A small image denoising autoencoder, trained from scratch: encoder activation silu.
Rows from expert 1 of block 11 of the encoder, named by matrix and row number. Rows with one number belong to one neuron. Each number is 50 + 12 x the weight over its row's rms, rounded and kept within 0 to 99. All counts start at 0. After the name is the row's rms in percent of the matrix's.
# up: expert up (encoder.blocks.11.mlp.up, 8x64x256), inputs 0-63
# down: expert down (encoder.blocks.11.mlp.down, 8x256x64, transposed), outputs 0-63
up.6 026:43 67 45 37 43 74 50 68 58 61 36 39 45 57 44 37 55 62 58 50 53 50 51 60 44 37 73 22 58 60 55 65 50 76 45 31 55 58 66 44 39 52 68 59 46 46 47 32 72 42 27 57 58 61 45 48 71 56 53 58 47 39 35 46
up.7 029:59 31 63 56 52 44 48 62 21 68 55 41 45 42 54 49 44 67 49 51 38 53 48 56 61 46 48 35 42 53 49 68 44 42 82 50 54 57 44 62 74 41 55 26 51 58 59 44 50 40 62 54 57 47 55 52 41 67 44 45 51 61 41 44
up.8 045:53 66 42 35 61 63 85 52 67 50 30 59 50 58 52 51 51 42 54 57 62 32 51 40 57 68 59 74 50 42 48 47 40 67 19 63 44 49 49 52 37 55 61 89 37 55 77 44 47 49 48 54 58 45 45 43 46 44 53 47 53 48 74 57
up.9 109:44 38 61 44 52 63 51 46 60 55 57 66 62 44 62 69 49 55 64 35 65 49 50 51 40 58 47 41 35 61 54 61 44 57 62 41 56 45 46 65 54 85 66 38 43 55 52 70 43 53 58 26 41 66 69 64 76 52 51 34 39 86 56 49
up.10 118:42 41 61 40 50 64 49 47 61 55 56 64 63 45 64 64 51 54 59 31 66 52 53 51 36 58 49 42 42 60 58 61 40 53 60 41 52 33 46 71 52 81 64 44 35 58 53 83 43 55 62 24 38 63 69 60 71 51 60 32 42 81 60 53
up.11 020:29 72 70 64 65 78 43 60 60 30 32 45 42 60 47 54 24 68 55 34 65 39 50 62 58 62 50 30 48 68 75 45 59 47 53 28 40 32 57 52 29 44 40 59 51 67 29 59 57 36 48 61 42 45 65 52 51 66 70 36 47 42 62 67
up.12 130:39 40 60 39 53 65 53 46 58 53 58 64 63 45 60 62 54 54 58 30 67 51 52 55 37 57 49 40 38 62 57 63 42 52 58 42 54 41 49 75 58 88 67 39 39 52 48 79 48 50 58 29 39 69 75 60 73 50 51 36 41 73 55 54
up.13 026:53 48 57 38 38 51 52 55 67 45 25 48 49 54 36 43 55 48 50 50 49 55 53 54 55 65 43 73 44 43 55 47 46 51 33 56 38 48 56 55 37 59 58 88 15 53 50 45 47 40 48 65 50 40 49 47 49 39 51 60 41 55 66 63
up.14 022:42 43 58 69 25 35 49 39 46 49 51 32 57 56 41 49 45 47 48 35 51 46 77 49 46 31 40 45 50 59 55 34 52 41 54 38 23 61 27 62 57 37 38 37 40 51 38 63 51 48 60 51 57 28 43 49 54 61 48 50 48 44 50 40
up.15 108:42 41 63 37 48 62 50 43 59 57 62 56 62 42 63 66 53 56 63 29 66 53 53 55 40 57 48 43 41 59 62 65 43 51 58 39 51 38 48 68 57 81 68 42 39 60 51 76 43 45 60 30 37 65 71 63 75 48 58 31 38 79 58 54
up.16 039:61 46 61 35 49 67 50 38 52 53 57 40 53 52 55 60 58 69 58 33 73 54 56 54 35 59 56 26 35 53 55 68 38 57 51 29 45 47 48 69 53 70 68 52 36 53 52 73 50 56 48 34 42 59 71 60 76 49 61 31 34 52 42 55
up.17 121:39 39 58 42 50 56 49 46 61 53 54 59 64 46 62 71 52 55 58 32 73 51 55 54 44 58 47 46 37 63 53 65 42 50 57 45 50 38 45 65 52 82 65 46 43 62 51 84 45 50 65 23 45 69 73 63 70 48 53 37 39 81 59 57
up.18 434:62 60 39 60 52 37 48 56 39 44 42 35 36 57 39 35 49 44 41 69 33 47 46 44 63 41 53 61 61 41 41 37 60 48 42 62 45 63 56 29 43 14 33 57 60 44 48 23 56 48 41 70 64 36 29 36 22 51 47 65 60 24 45 45
up.19 021:62 59 41 52 50 61 41 32 34 46 52 48 49 40 50 47 52 62 42 62 45 50 50 17 52 32 65 50 51 32 44 45 60 67 64 34 78 54 44 52 60 57 52 55 64 36 49 46 77 39 32 59 66 51 77 40 78 54 58 37 61 40 42 36
up.20 119:42 33 62 38 51 66 52 50 58 56 58 65 65 46 66 63 49 58 62 31 62 50 52 54 35 56 48 40 38 59 60 68 40 52 62 39 54 40 43 66 56 79 69 37 43 58 49 75 39 56 57 30 38 70 70 63 74 49 54 35 37 79 55 51
up.21 048:56 65 36 43 59 59 69 47 67 45 37 61 46 45 47 48 52 47 49 59 61 36 43 58 54 78 61 70 48 51 47 39 46 63 20 61 51 42 58 53 34 57 59 82 35 45 60 45 44 77 49 58 55 43 54 32 50 36 57 53 58 40 79 63
up.22 110:39 41 60 40 46 65 56 40 64 59 61 58 70 46 64 65 49 58 61 31 67 50 53 58 42 62 48 43 39 60 61 63 40 49 58 32 52 38 45 63 59 75 65 47 43 53 54 75 46 50 56 30 30 64 71 60 75 51 47 30 32 74 55 59
up.23 033:68 68 34 41 58 40 73 36 66 24 39 41 40 50 60 49 51 45 47 55 58 38 50 42 51 78 56 87 41 45 58 47 54 62 19 48 31 49 55 36 31 56 55 76 39 51 55 56 50 62 50 54 42 43 57 55 49 29 53 50 41 37 80 65
up.24 048:26 41 50 57 28 47 63 72 67 52 43 88 45 56 44 52 49 39 46 54 45 61 54 47 22 49 34 54 50 54 68 55 51 58 38 66 20 53 48 43 19 47 54 58 44 50 77 55 46 16 62 37 46 46 47 63 47 50 47 44 48 41 63 37
up.25 127:42 38 58 39 53 60 50 47 59 56 56 69 64 47 62 63 54 54 60 31 61 51 54 50 37 60 49 40 36 65 57 61 42 50 65 40 57 40 44 69 57 81 70 36 41 57 47 76 41 54 59 28 40 64 70 69 74 48 58 36 40 74 56 56
up.26 030:32 46 68 40 57 41 29 46 42 64 65 45 35 56 64 47 48 66 43 41 48 60 62 51 48 20 58 42 62 43 42 56 56 51 82 53 57 54 45 60 67 37 42 41 58 54 36 53 60 46 30 40 51 55 52 63 51 69 54 47 54 49 39 58
up.27 025:53 43 39 56 41 23 68 54 58 51 62 65 39 45 51 49 43 51 35 55 36 52 45 45 44 38 37 59 62 55 58 48 54 55 63 58 28 36 43 80 38 59 47 36 45 48 50 62 48 37 81 54 37 39 46 62 24 47 59 55 62 44 45 59
up.28 117:43 39 61 42 49 62 51 47 58 55 61 62 65 45 55 67 51 58 62 29 70 54 54 53 39 54 50 39 44 59 58 67 40 54 60 43 53 43 51 69 57 87 67 39 36 53 51 68 46 49 59 29 38 65 72 58 76 50 51 27 37 77 57 53
up.29 034:55 56 49 51 49 56 69 64 66 42 43 54 42 67 56 46 43 41 44 58 57 65 55 53 51 63 53 69 57 58 51 42 56 64 18 61 38 47 37 40 37 46 42 77 49 38 61 55 38 58 45 63 54 50 38 49 59 30 45 48 43 51 65 49
up.30 128:43 37 59 43 51 63 52 49 61 53 55 60 68 50 69 68 52 55 65 33 70 52 56 53 45 55 49 42 43 59 55 59 42 53 60 44 54 41 46 66 59 80 68 42 42 53 48 76 45 56 58 27 38 68 70 60 75 50 52 30 42 89 52 54
up.31 032:45 53 58 50 58 65 26 50 38 47 59 53 50 33 52 44 57 53 48 35 35 25 41 54 51 44 66 34 66 40 28 63 41 41 76 42 81 54 53 48 69 40 42 37 59 61 47 47 47 75 66 53 51 33 63 39 35 54 65 51 53 62 33 45
up.32 124:42 40 60 41 49 64 51 43 62 54 57 61 70 46 61 71 55 54 66 27 66 53 50 57 39 58 44 39 40 62 54 63 41 53 62 39 53 36 47 70 58 77 66 40 41 57 50 76 41 53 57 29 38 69 70 63 72 55 55 32 39 79 57 54
up.33 112:44 34 56 46 49 65 48 43 59 54 57 65 68 47 64 69 53 52 56 28 61 52 52 53 39 54 48 43 42 64 52 65 44 53 59 39 53 43 41 65 53 77 66 44 38 55 49 77 44 51 60 21 41 69 72 65 72 46 53 31 44 78 55 54
up.34 121:41 36 59 44 50 65 50 47 61 54 59 70 64 43 63 66 53 54 60 36 66 53 56 53 40 57 46 41 42 60 57 63 39 50 59 42 52 41 47 71 56 81 70 39 37 58 51 82 44 55 62 27 41 65 70 68 72 50 56 33 40 78 56 55
up.35 129:42 37 59 39 46 63 51 46 61 56 57 59 69 47 62 69 52 58 60 30 65 51 50 58 41 61 44 38 38 60 57 64 38 55 62 38 51 37 47 68 56 76 67 40 42 58 51 75 47 49 63 31 34 68 75 61 72 50 52 34 38 77 58 53
up.36 098:36 47 64 39 54 62 50 40 61 57 60 58 62 47 62 66 52 57 56 28 65 52 51 59 39 59 44 37 35 51 60 62 39 50 59 35 54 33 49 69 55 70 62 45 39 59 58 72 51 46 57 34 36 62 71 60 76 53 56 36 38 74 50 55
up.37 125:38 41 58 43 51 63 51 45 60 56 59 67 64 46 65 70 48 54 60 34 62 49 50 59 37 58 47 45 39 63 58 65 43 50 66 39 56 43 46 67 55 86 66 36 40 54 50 70 46 57 60 30 40 65 65 64 75 50 53 32 40 83 55 53
up.38 106:42 41 60 37 45 63 47 45 59 53 54 59 63 52 59 70 54 58 62 33 64 56 56 53 40 56 48 36 39 64 61 64 40 49 60 46 52 38 49 70 52 78 66 45 45 58 52 76 48 57 61 30 37 66 72 61 72 54 56 33 40 75 55 57
up.39 117:43 37 56 41 51 64 49 47 59 59 55 66 67 42 63 68 50 55 61 32 67 55 51 53 40 58 50 32 42 63 61 66 42 54 59 38 57 39 43 67 53 78 69 41 37 53 50 75 42 49 59 32 36 67 72 64 72 50 56 35 42 81 56 56
up.40 029:61 45 54 57 63 49 25 56 43 41 56 61 66 47 52 49 56 55 53 46 35 50 34 53 54 22 42 44 48 48 47 58 66 48 89 38 53 49 46 55 62 66 37 23 72 48 30 51 62 48 44 62 43 50 46 56 57 43 48 68 50 78 31 39
up.41 120:39 38 58 44 45 61 51 47 62 56 57 66 65 47 56 63 52 55 62 33 64 49 50 52 37 58 47 41 36 59 59 61 39 49 60 45 52 40 46 72 55 81 66 37 41 54 51 76 41 52 59 30 39 67 73 62 77 50 55 38 43 80 57 55
up.42 027:63 53 37 33 66 50 55 47 50 58 68 47 39 30 42 45 51 58 52 35 31 31 67 49 66 67 64 46 46 36 39 39 58 64 56 57 59 55 60 43 45 78 51 92 33 55 55 46 70 69 40 66 61 47 49 47 55 36 53 73 50 45 72 62
up.43 031:56 54 45 68 47 42 59 40 53 45 69 60 48 62 65 51 33 49 43 39 53 53 57 48 51 67 37 42 45 40 57 52 63 27 54 52 30 52 41 39 44 50 43 41 71 55 36 55 47 60 75 46 39 42 55 59 44 52 50 43 49 61 75 44
up.44 038:60 75 41 42 61 59 62 49 47 47 52 38 54 51 46 57 50 39 56 48 58 49 48 48 39 53 66 53 54 57 40 57 51 78 34 53 54 36 52 48 49 49 53 84 33 50 69 45 68 74 38 59 40 49 59 46 56 48 63 47 50 45 42 57
up.45 022:36 56 61 67 51 51 35 50 41 69 59 29 58 50 67 39 55 48 39 39 64 50 38 56 48 29 40 30 39 53 43 60 50 44 59 58 67 52 61 57 57 47 44 53 46 44 58 46 69 38 63 34 30 41 38 55 43 56 54 44 36 39 33 58
up.46 028:58 40 41 46 41 64 63 39 73 38 49 61 43 30 54 54 37 56 29 60 44 42 38 50 51 85 44 66 37 46 50 45 38 57 14 60 39 39 50 42 30 51 71 57 49 45 61 54 45 80 41 66 65 43 42 57 61 46 67 50 42 59 71 65
up.47 020:43 48 46 47 61 51 76 36 45 46 36 56 49 53 45 38 38 45 42 26 50 53 49 52 44 38 30 60 43 51 58 52 57 39 53 21 58 51 57 45 53 68 40 38 38 42 55 44 69 35 45 77 44 52 60 64 62 46 56 41 47 45 52 38
up.48 113:33 43 61 36 44 64 56 41 60 55 58 55 71 51 62 64 52 61 61 31 64 53 48 59 39 58 47 45 40 60 58 63 41 49 56 35 51 37 43 66 57 73 64 52 37 54 55 74 51 56 59 29 30 72 73 59 73 57 44 32 32 73 53 56
up.49 131:39 38 63 40 53 57 48 44 61 56 54 66 65 46 63 64 51 54 55 31 64 52 52 51 39 58 48 40 38 60 60 63 39 52 61 38 54 38 43 71 56 82 66 40 38 57 50 82 42 54 60 26 35 67 74 61 75 48 57 34 41 77 56 53
up.50 122:43 40 64 39 50 69 52 44 57 54 60 69 62 44 60 58 55 54 61 31 61 51 52 55 35 58 48 38 43 60 60 64 38 54 62 39 54 38 47 75 60 86 64 35 34 57 51 80 43 54 61 28 36 65 69 61 76 50 60 38 44 74 55 57
up.51 023:60 51 49 63 71 73 63 47 49 39 37 53 56 39 60 33 52 48 53 57 46 10 62 49 71 72 54 68 45 43 46 52 36 50 50 55 58 69 51 29 65 69 61 61 36 55 45 63 62 59 43 45 63 45 70 45 43 54 48 56 73 57 54 64
up.52 121:42 41 62 42 48 64 50 47 58 59 62 66 65 45 61 66 51 57 58 31 65 52 50 55 37 57 47 38 40 58 61 64 40 54 60 37 51 39 45 70 57 81 65 43 43 54 49 76 44 49 57 31 34 64 71 62 71 50 54 34 40 76 55 54
up.53 025:60 66 49 55 69 46 57 32 42 40 53 67 41 48 59 53 56 54 43 46 55 51 49 50 66 74 47 70 51 51 66 44 49 55 30 65 46 44 35 52 66 68 48 65 35 54 46 31 35 44 69 54 48 53 65 45 42 31 48 47 53 51 51 64
up.54 044:54 63 45 47 58 56 62 52 51 44 33 41 41 48 45 41 46 42 48 59 67 42 57 45 51 80 61 61 52 47 61 37 42 63 14 53 49 36 64 41 24 58 59 89 36 50 66 57 56 51 45 41 56 49 45 45 57 32 49 42 50 40 72 56
up.55 123:38 42 67 40 47 66 49 37 62 61 57 62 63 41 62 67 53 59 59 34 67 53 52 57 37 57 48 43 42 62 58 60 37 53 56 37 55 34 45 71 56 76 65 44 35 59 49 76 47 52 60 32 39 66 74 59 75 48 54 33 42 75 58 57
up.56 041:55 54 46 44 52 49 76 56 66 42 37 61 50 51 51 53 42 42 64 63 55 49 54 56 55 72 55 69 63 39 45 47 42 62 24 54 42 42 51 53 25 57 54 85 56 44 65 47 38 87 44 47 54 44 35 61 51 38 50 55 47 39 74 57
up.57 112:44 39 59 44 51 60 48 43 64 53 59 58 73 49 66 70 52 54 60 32 63 55 53 57 42 59 48 37 40 63 60 62 44 51 56 39 51 36 43 68 54 78 67 47 42 56 50 83 44 54 58 28 41 72 75 61 67 54 53 34 42 82 51 54
up.58 118:42 38 59 39 53 64 46 45 64 52 57 65 67 45 63 70 52 54 61 37 70 57 53 48 40 55 50 39 37 61 57 66 41 51 60 42 53 37 43 69 57 85 65 38 38 57 51 78 46 51 58 29 39 65 67 65 71 50 57 34 45 81 56 57
down.6 068:56 65 61 45 55 32 40 44 38 40 58 52 50 46 66 40 58 62 49 66 64 52 51 63 28 54 53 39 61 57 47 40 45 46 27 51 53 39 59 37 39 62 13 45 64 60 43 60 45 53 42 58 37 58 35 53 41 40 38 38 48 43 40 59
down.7 057:51 34 48 53 43 38 43 61 46 55 42 68 41 50 43 49 61 57 41 39 46 50 54 37 48 51 43 65 38 55 48 48 54 34 33 51 59 69 33 34 51 49 60 39 77 64 49 46 47 65 67 64 38 43 41 45 55 38 43 54 50 44 59 55
down.8 066:66 76 40 29 53 67 48 65 54 49 65 57 60 47 60 44 48 42 54 52 42 44 48 44 33 51 55 52 67 37 40 41 53 74 50 37 55 40 57 45 43 50 48 63 56 48 44 57 52 66 39 48 57 51 51 43 50 56 52 42 49 57 56 51
down.9 115:15 90 53 53 46 51 51 57 28 49 53 41 57 50 59 46 58 61 52 54 67 41 49 50 44 40 42 49 43 53 54 44 52 47 40 52 48 50 59 46 57 53 21 60 70 47 33 59 60 41 34 44 52 53 44 54 54 55 47 52 42 37 47 44
down.10 113:29 99 55 47 55 51 48 56 41 59 50 34 56 52 56 48 59 51 52 65 76 41 51 56 45 55 39 38 54 59 48 39 46 52 40 49 43 45 70 48 57 51 18 65 66 44 44 66 63 44 36 44 48 56 53 54 51 47 51 50 49 36 45 50
down.11 055:70 22 49 61 43 48 56 55 50 55 48 52 42 41 58 31 51 56 51 43 41 59 50 53 51 35 36 46 44 41 33 44 67 27 47 40 56 65 35 57 38 52 53 60 64 60 62 43 27 29 61 61 49 42 54 61 41 51 48 29 42 63 37 66
down.12 095:33 93 42 30 49 38 49 48 52 54 54 39 48 57 47 46 52 40 53 59 57 44 44 59 41 54 25 56 55 53 55 52 48 53 45 49 46 48 63 45 53 57 26 50 56 36 37 53 49 37 27 44 43 63 41 60 55 51 51 54 46 41 53 46
down.13 051:63 57 43 31 56 60 45 73 60 56 63 60 49 48 39 39 47 46 56 53 35 64 54 51 38 50 61 47 70 59 75 45 58 57 50 53 37 31 38 45 37 54 62 66 28 54 56 56 46 56 31 34 47 49 59 44 57 43 50 41 48 63 63 52
down.14 041:47 36 55 63 31 50 62 45 63 80 29 55 49 45 44 54 59 59 43 29 52 46 64 54 67 39 58 61 56 54 55 44 52 41 62 55 45 53 46 64 55 56 48 57 56 68 56 57 54 51 42 55 49 48 55 51 46 44 55 49 26 49 59 38
down.15 115:25 99 43 51 43 52 46 52 36 55 40 45 45 51 59 48 42 56 43 61 48 39 57 50 41 51 35 51 45 49 58 48 51 44 40 47 45 53 66 41 50 50 29 63 71 46 41 50 55 41 42 51 41 55 42 57 50 48 45 49 54 34 40 46
down.16 193:27 99 51 46 46 45 45 58 37 56 54 45 51 50 53 53 54 52 52 58 55 44 48 55 44 47 42 46 52 39 53 47 54 57 45 44 49 48 65 52 50 54 26 57 63 46 37 58 50 40 47 42 50 62 42 57 52 56 51 52 43 43 46 46
down.17 105:25 83 52 44 40 53 53 49 39 49 50 38 44 51 66 57 61 55 54 57 55 47 46 48 51 52 49 48 49 52 59 53 48 58 41 51 52 53 81 48 53 58 36 59 68 37 48 54 63 37 46 49 54 53 42 60 51 64 52 56 51 35 54 52
down.18 328:73 00 50 61 54 49 51 51 59 45 48 60 53 52 41 45 47 48 49 46 42 57 51 46 55 48 54 55 50 47 50 52 54 47 58 51 48 55 33 52 48 45 76 39 30 53 63 43 43 56 60 51 52 39 50 41 47 53 49 50 46 54 51 53
down.19 053:43 65 46 37 31 46 55 52 56 14 42 27 31 64 67 40 60 56 43 53 65 60 36 52 40 49 55 69 61 33 58 51 57 38 48 29 60 47 61 52 61 56 34 49 77 43 42 43 58 37 49 57 53 51 39 59 53 46 60 34 44 29 53 71
down.20 105:33 93 54 60 44 43 48 61 41 45 51 37 49 47 54 58 56 51 45 55 57 39 53 54 50 55 35 47 50 58 51 43 50 51 45 48 62 57 75 39 48 47 25 54 66 44 34 48 63 35 44 46 47 56 49 47 56 53 42 44 39 39 44 48
down.21 118:35 99 56 29 46 63 48 51 44 56 55 37 47 56 59 55 58 57 51 62 59 36 49 59 48 56 59 36 51 44 47 46 42 72 39 50 51 41 68 53 56 58 34 66 64 51 40 59 59 40 38 43 44 64 50 52 58 47 52 51 51 44 55 43
down.22 117:34 99 57 52 43 44 45 55 42 49 53 49 43 51 66 52 54 51 51 55 60 47 59 50 55 50 40 49 53 53 44 52 62 66 53 41 54 54 56 41 55 51 26 49 66 54 39 55 51 41 46 58 48 55 45 63 49 46 55 50 45 36 44 41
down.23 071:45 87 59 50 53 65 53 64 52 49 47 52 54 52 59 52 57 65 60 61 69 34 39 53 43 69 62 60 58 45 54 57 39 70 48 54 59 25 67 51 56 64 45 59 63 46 40 72 48 51 28 58 46 60 49 41 44 54 54 43 53 51 51 48
down.24 097:36 80 60 27 56 61 48 44 33 53 58 36 49 57 63 52 45 48 45 67 55 40 50 55 49 57 52 53 57 54 51 53 46 47 46 42 65 45 69 50 54 63 31 54 72 54 41 50 63 53 37 50 46 61 55 46 44 42 51 53 56 58 54 53
down.25 111:23 94 48 47 47 42 42 53 41 51 51 33 42 54 50 52 53 56 50 57 68 40 52 59 50 51 41 51 46 40 53 45 58 46 44 53 52 58 75 47 56 56 30 65 69 42 37 51 51 42 32 48 48 52 50 53 61 54 56 39 48 36 53 42
down.26 052:45 62 63 48 34 32 43 41 30 54 53 40 40 55 50 37 41 25 35 46 51 59 61 48 43 57 32 36 44 74 80 46 64 56 48 46 46 60 52 26 51 27 48 31 57 49 40 56 54 59 73 53 59 62 50 49 50 46 57 46 47 54 69 56
down.27 044:51 33 52 67 60 44 57 44 33 60 45 47 41 58 48 43 67 39 47 62 34 41 63 65 50 49 73 74 24 44 58 55 31 59 50 52 51 66 39 55 46 45 43 31 56 48 32 43 67 37 45 64 60 40 47 50 63 37 54 48 38 61 36 61
down.28 124:28 85 46 47 45 47 50 49 32 52 53 39 57 53 68 52 52 53 61 63 56 42 47 50 44 54 49 47 56 45 49 44 44 54 39 42 56 44 67 46 55 47 26 55 70 52 33 57 58 38 41 41 43 59 44 56 58 41 51 49 48 39 49 50
down.29 071:36 93 50 23 54 72 47 63 61 48 47 44 56 56 53 54 47 51 57 47 54 28 41 62 33 59 63 37 46 41 46 68 37 64 35 29 60 33 65 52 51 55 39 62 44 49 45 44 62 62 48 34 52 48 56 47 52 39 51 61 36 50 55 55
down.30 085:34 85 43 43 48 50 54 42 42 51 43 35 56 41 51 59 59 50 53 52 51 39 60 49 47 62 50 50 64 46 52 53 57 50 47 45 55 50 65 41 46 49 38 53 62 49 44 51 55 41 39 47 45 56 58 55 47 62 62 53 41 48 57 45
down.31 068:36 71 57 45 42 46 51 56 53 47 49 53 44 33 63 56 48 60 63 55 51 52 47 53 45 53 43 55 36 74 55 31 50 53 37 54 31 50 65 42 50 58 28 48 44 51 59 43 59 41 45 36 34 51 35 71 58 54 48 50 65 54 42 50
down.32 092:31 81 47 36 39 45 50 53 36 41 49 31 46 34 51 54 58 51 46 57 56 42 43 57 42 43 49 45 53 47 53 42 55 56 44 56 49 47 79 51 51 41 21 51 57 38 44 48 55 42 46 47 56 58 50 45 48 50 45 54 52 46 51 36
down.33 106:29 90 46 58 40 35 53 45 41 53 48 41 49 53 61 54 54 62 50 60 68 41 49 51 48 52 42 44 42 56 52 51 53 50 42 46 52 47 81 51 56 47 32 46 63 48 42 51 63 49 42 54 48 51 42 64 52 48 43 51 49 42 47 51
down.34 109:32 88 45 41 47 47 45 55 36 57 52 32 53 52 61 60 50 57 54 59 60 38 43 44 53 49 41 48 49 54 50 45 48 58 45 52 55 39 69 44 56 55 34 53 58 48 34 62 50 36 36 46 43 56 53 65 52 53 51 52 52 30 46 47
down.35 083:30 86 49 50 51 30 49 44 30 46 47 36 47 62 62 54 66 58 45 62 62 43 52 59 41 49 35 41 39 54 48 51 53 55 47 53 58 48 64 47 53 47 39 47 68 38 41 59 54 37 46 43 51 62 44 57 63 50 48 54 53 40 48 44
down.36 137:26 99 56 44 48 49 51 53 38 51 56 48 51 52 61 57 56 52 46 49 56 36 50 54 53 39 43 36 46 50 45 42 55 55 42 50 46 42 63 49 52 46 14 56 66 43 33 51 52 36 41 50 48 56 50 56 55 52 48 43 43 40 50 46
down.37 108:28 99 52 48 45 42 51 56 40 48 45 41 46 56 54 54 59 59 48 63 50 51 38 53 45 48 43 39 54 57 56 45 51 58 40 52 46 55 72 48 50 44 29 59 71 49 35 46 63 38 43 47 54 50 44 53 55 49 47 45 44 45 47 43
down.38 108:46 99 47 51 57 44 52 48 38 57 60 32 59 62 63 44 59 58 44 68 66 44 60 50 53 52 43 52 56 51 50 44 58 38 43 41 49 59 57 47 53 53 21 47 75 48 42 44 49 45 37 47 50 60 53 58 46 49 46 56 64 35 55 52
down.39 097:34 93 58 53 44 50 44 48 35 67 39 40 49 42 50 56 52 53 60 56 62 44 39 48 49 45 38 45 51 54 47 51 61 47 41 52 59 56 61 48 52 44 30 51 63 59 36 55 49 44 41 45 48 51 42 58 48 55 41 52 44 38 41 46
down.40 048:22 31 48 65 55 43 39 36 53 53 48 67 47 74 38 37 72 30 69 34 36 52 62 64 46 51 30 58 45 56 62 22 55 41 53 52 38 65 45 44 52 40 62 57 50 34 46 54 50 42 64 50 58 61 53 54 53 57 53 59 60 48 39 47
down.41 109:31 96 55 46 52 47 53 56 47 55 47 34 45 47 58 53 47 52 45 54 56 53 52 56 58 53 35 45 44 57 49 39 56 61 41 57 49 54 76 50 55 51 16 50 66 42 41 53 62 38 36 43 42 59 43 50 43 39 52 50 45 37 47 43
down.42 073:49 79 41 42 35 59 49 54 60 50 52 45 53 51 59 56 63 51 56 55 63 42 39 56 39 53 51 55 39 59 45 37 45 71 37 61 47 48 63 59 50 43 37 53 53 37 44 56 63 47 46 34 41 63 51 35 54 36 54 54 47 51 60 62
down.43 073:38 94 60 37 60 57 33 45 47 56 67 28 59 46 54 65 52 49 41 49 49 40 49 62 57 40 57 44 63 64 53 50 45 72 47 48 63 37 70 47 66 42 48 50 51 56 32 50 61 42 49 54 62 82 40 57 57 40 65 38 55 55 52 54
down.44 066:35 97 39 25 50 56 64 48 68 47 60 60 54 63 57 41 52 53 56 62 41 35 51 45 51 56 56 50 43 51 62 51 38 62 54 55 31 48 42 44 44 63 25 59 45 38 60 50 48 55 30 50 21 50 48 53 39 44 42 52 57 41 51 38
down.45 102:25 88 44 40 46 36 51 56 40 57 48 33 51 46 51 62 53 50 49 45 54 52 52 55 56 48 47 45 53 56 51 46 48 48 42 45 61 45 67 54 66 58 31 45 64 50 41 61 66 34 45 45 49 56 46 55 49 48 61 60 53 43 48 46
down.46 049:38 79 39 35 52 73 56 57 59 60 58 58 64 70 48 42 45 65 47 65 45 49 44 43 64 35 62 53 30 50 47 74 37 57 56 47 50 58 56 72 39 83 44 52 28 43 44 55 53 52 37 51 44 49 36 45 63 37 51 49 61 59 41 37
down.47 055:63 19 65 37 32 54 45 62 50 57 41 56 38 57 52 55 41 35 53 16 44 43 49 54 63 39 46 41 51 39 46 58 51 30 55 56 30 64 24 52 60 45 50 59 39 43 57 51 52 56 45 61 56 38 68 62 49 50 31 63 46 42 46 67
down.48 082:39 94 49 49 40 29 40 47 27 55 42 54 42 62 60 39 42 51 46 54 54 37 59 52 53 44 39 47 44 44 48 44 62 50 44 49 46 69 64 56 54 39 20 47 63 52 30 51 54 37 44 40 62 53 43 64 49 56 56 45 46 33 52 52
down.49 083:27 91 49 51 40 42 53 38 36 51 51 41 50 35 53 52 45 53 45 58 50 60 37 49 49 47 57 50 48 59 45 31 48 56 41 48 63 40 78 42 47 45 24 55 60 43 43 67 60 30 41 42 45 58 42 58 55 45 49 46 38 38 45 43
down.50 096:31 97 50 47 41 39 48 53 37 56 47 47 51 49 61 58 49 56 56 52 63 46 40 52 53 52 39 38 50 55 58 42 54 51 47 57 49 48 73 48 67 51 31 45 63 42 38 49 60 40 45 45 41 57 36 50 45 52 50 48 51 38 49 44
down.51 050:57 71 49 34 49 58 59 57 68 63 60 67 55 65 61 52 45 61 70 53 44 63 27 57 42 57 53 32 56 49 65 58 43 64 47 51 35 35 50 32 69 40 42 70 42 56 50 61 54 41 42 62 35 78 51 47 53 55 47 77 60 51 40 46
down.52 077:19 99 44 53 38 44 53 45 44 59 49 45 49 48 57 53 42 48 48 44 59 43 41 51 39 55 47 39 54 49 48 29 61 56 54 47 49 49 74 38 49 55 24 49 62 34 45 49 66 46 53 41 37 45 34 63 40 61 50 49 37 42 57 56
down.53 088:27 99 43 39 46 59 55 57 62 45 52 50 47 46 45 54 54 59 55 54 53 39 42 55 45 53 60 48 48 48 54 51 35 71 46 47 45 40 53 49 55 56 48 70 67 51 38 62 47 42 26 44 50 56 49 49 53 54 54 49 51 45 54 42
down.54 101:38 99 49 36 61 60 54 59 59 54 50 49 43 60 54 53 58 56 49 65 63 48 48 59 57 47 60 35 52 41 41 48 35 59 32 44 57 45 72 41 54 62 22 77 64 46 42 64 57 52 43 45 46 54 48 51 49 46 43 50 47 42 49 50
down.55 097:33 99 56 48 43 45 59 52 36 39 45 45 39 54 66 51 47 52 54 59 67 49 43 43 45 55 47 45 59 55 52 49 56 61 49 51 44 41 68 53 58 42 21 57 63 43 51 51 67 37 38 44 45 60 53 56 54 43 48 56 43 34 54 52
down.56 063:52 75 47 26 62 67 44 53 66 53 56 51 52 56 42 64 62 58 60 46 46 43 46 60 35 43 68 43 60 58 39 55 46 65 40 66 54 34 47 44 38 50 47 74 42 53 39 48 42 56 45 44 44 49 45 31 58 62 61 63 51 36 62 38
down.57 110:30 90 54 53 49 34 48 54 38 51 42 34 47 49 56 56 60 55 52 59 69 43 54 59 43 58 47 50 52 60 56 50 48 52 49 49 55 53 70 46 52 48 28 63 69 49 43 53 61 34 42 51 54 58 41 48 50 47 49 49 48 32 47 55
down.58 107:35 99 46 52 39 42 55 49 33 50 52 35 47 52 56 51 49 48 52 60 57 41 38 55 46 54 31 52 51 58 47 47 54 45 47 47 52 53 69 45 52 54 26 56 69 52 37 46 55 37 44 54 48 55 45 58 50 52 50 51 46 36 46 49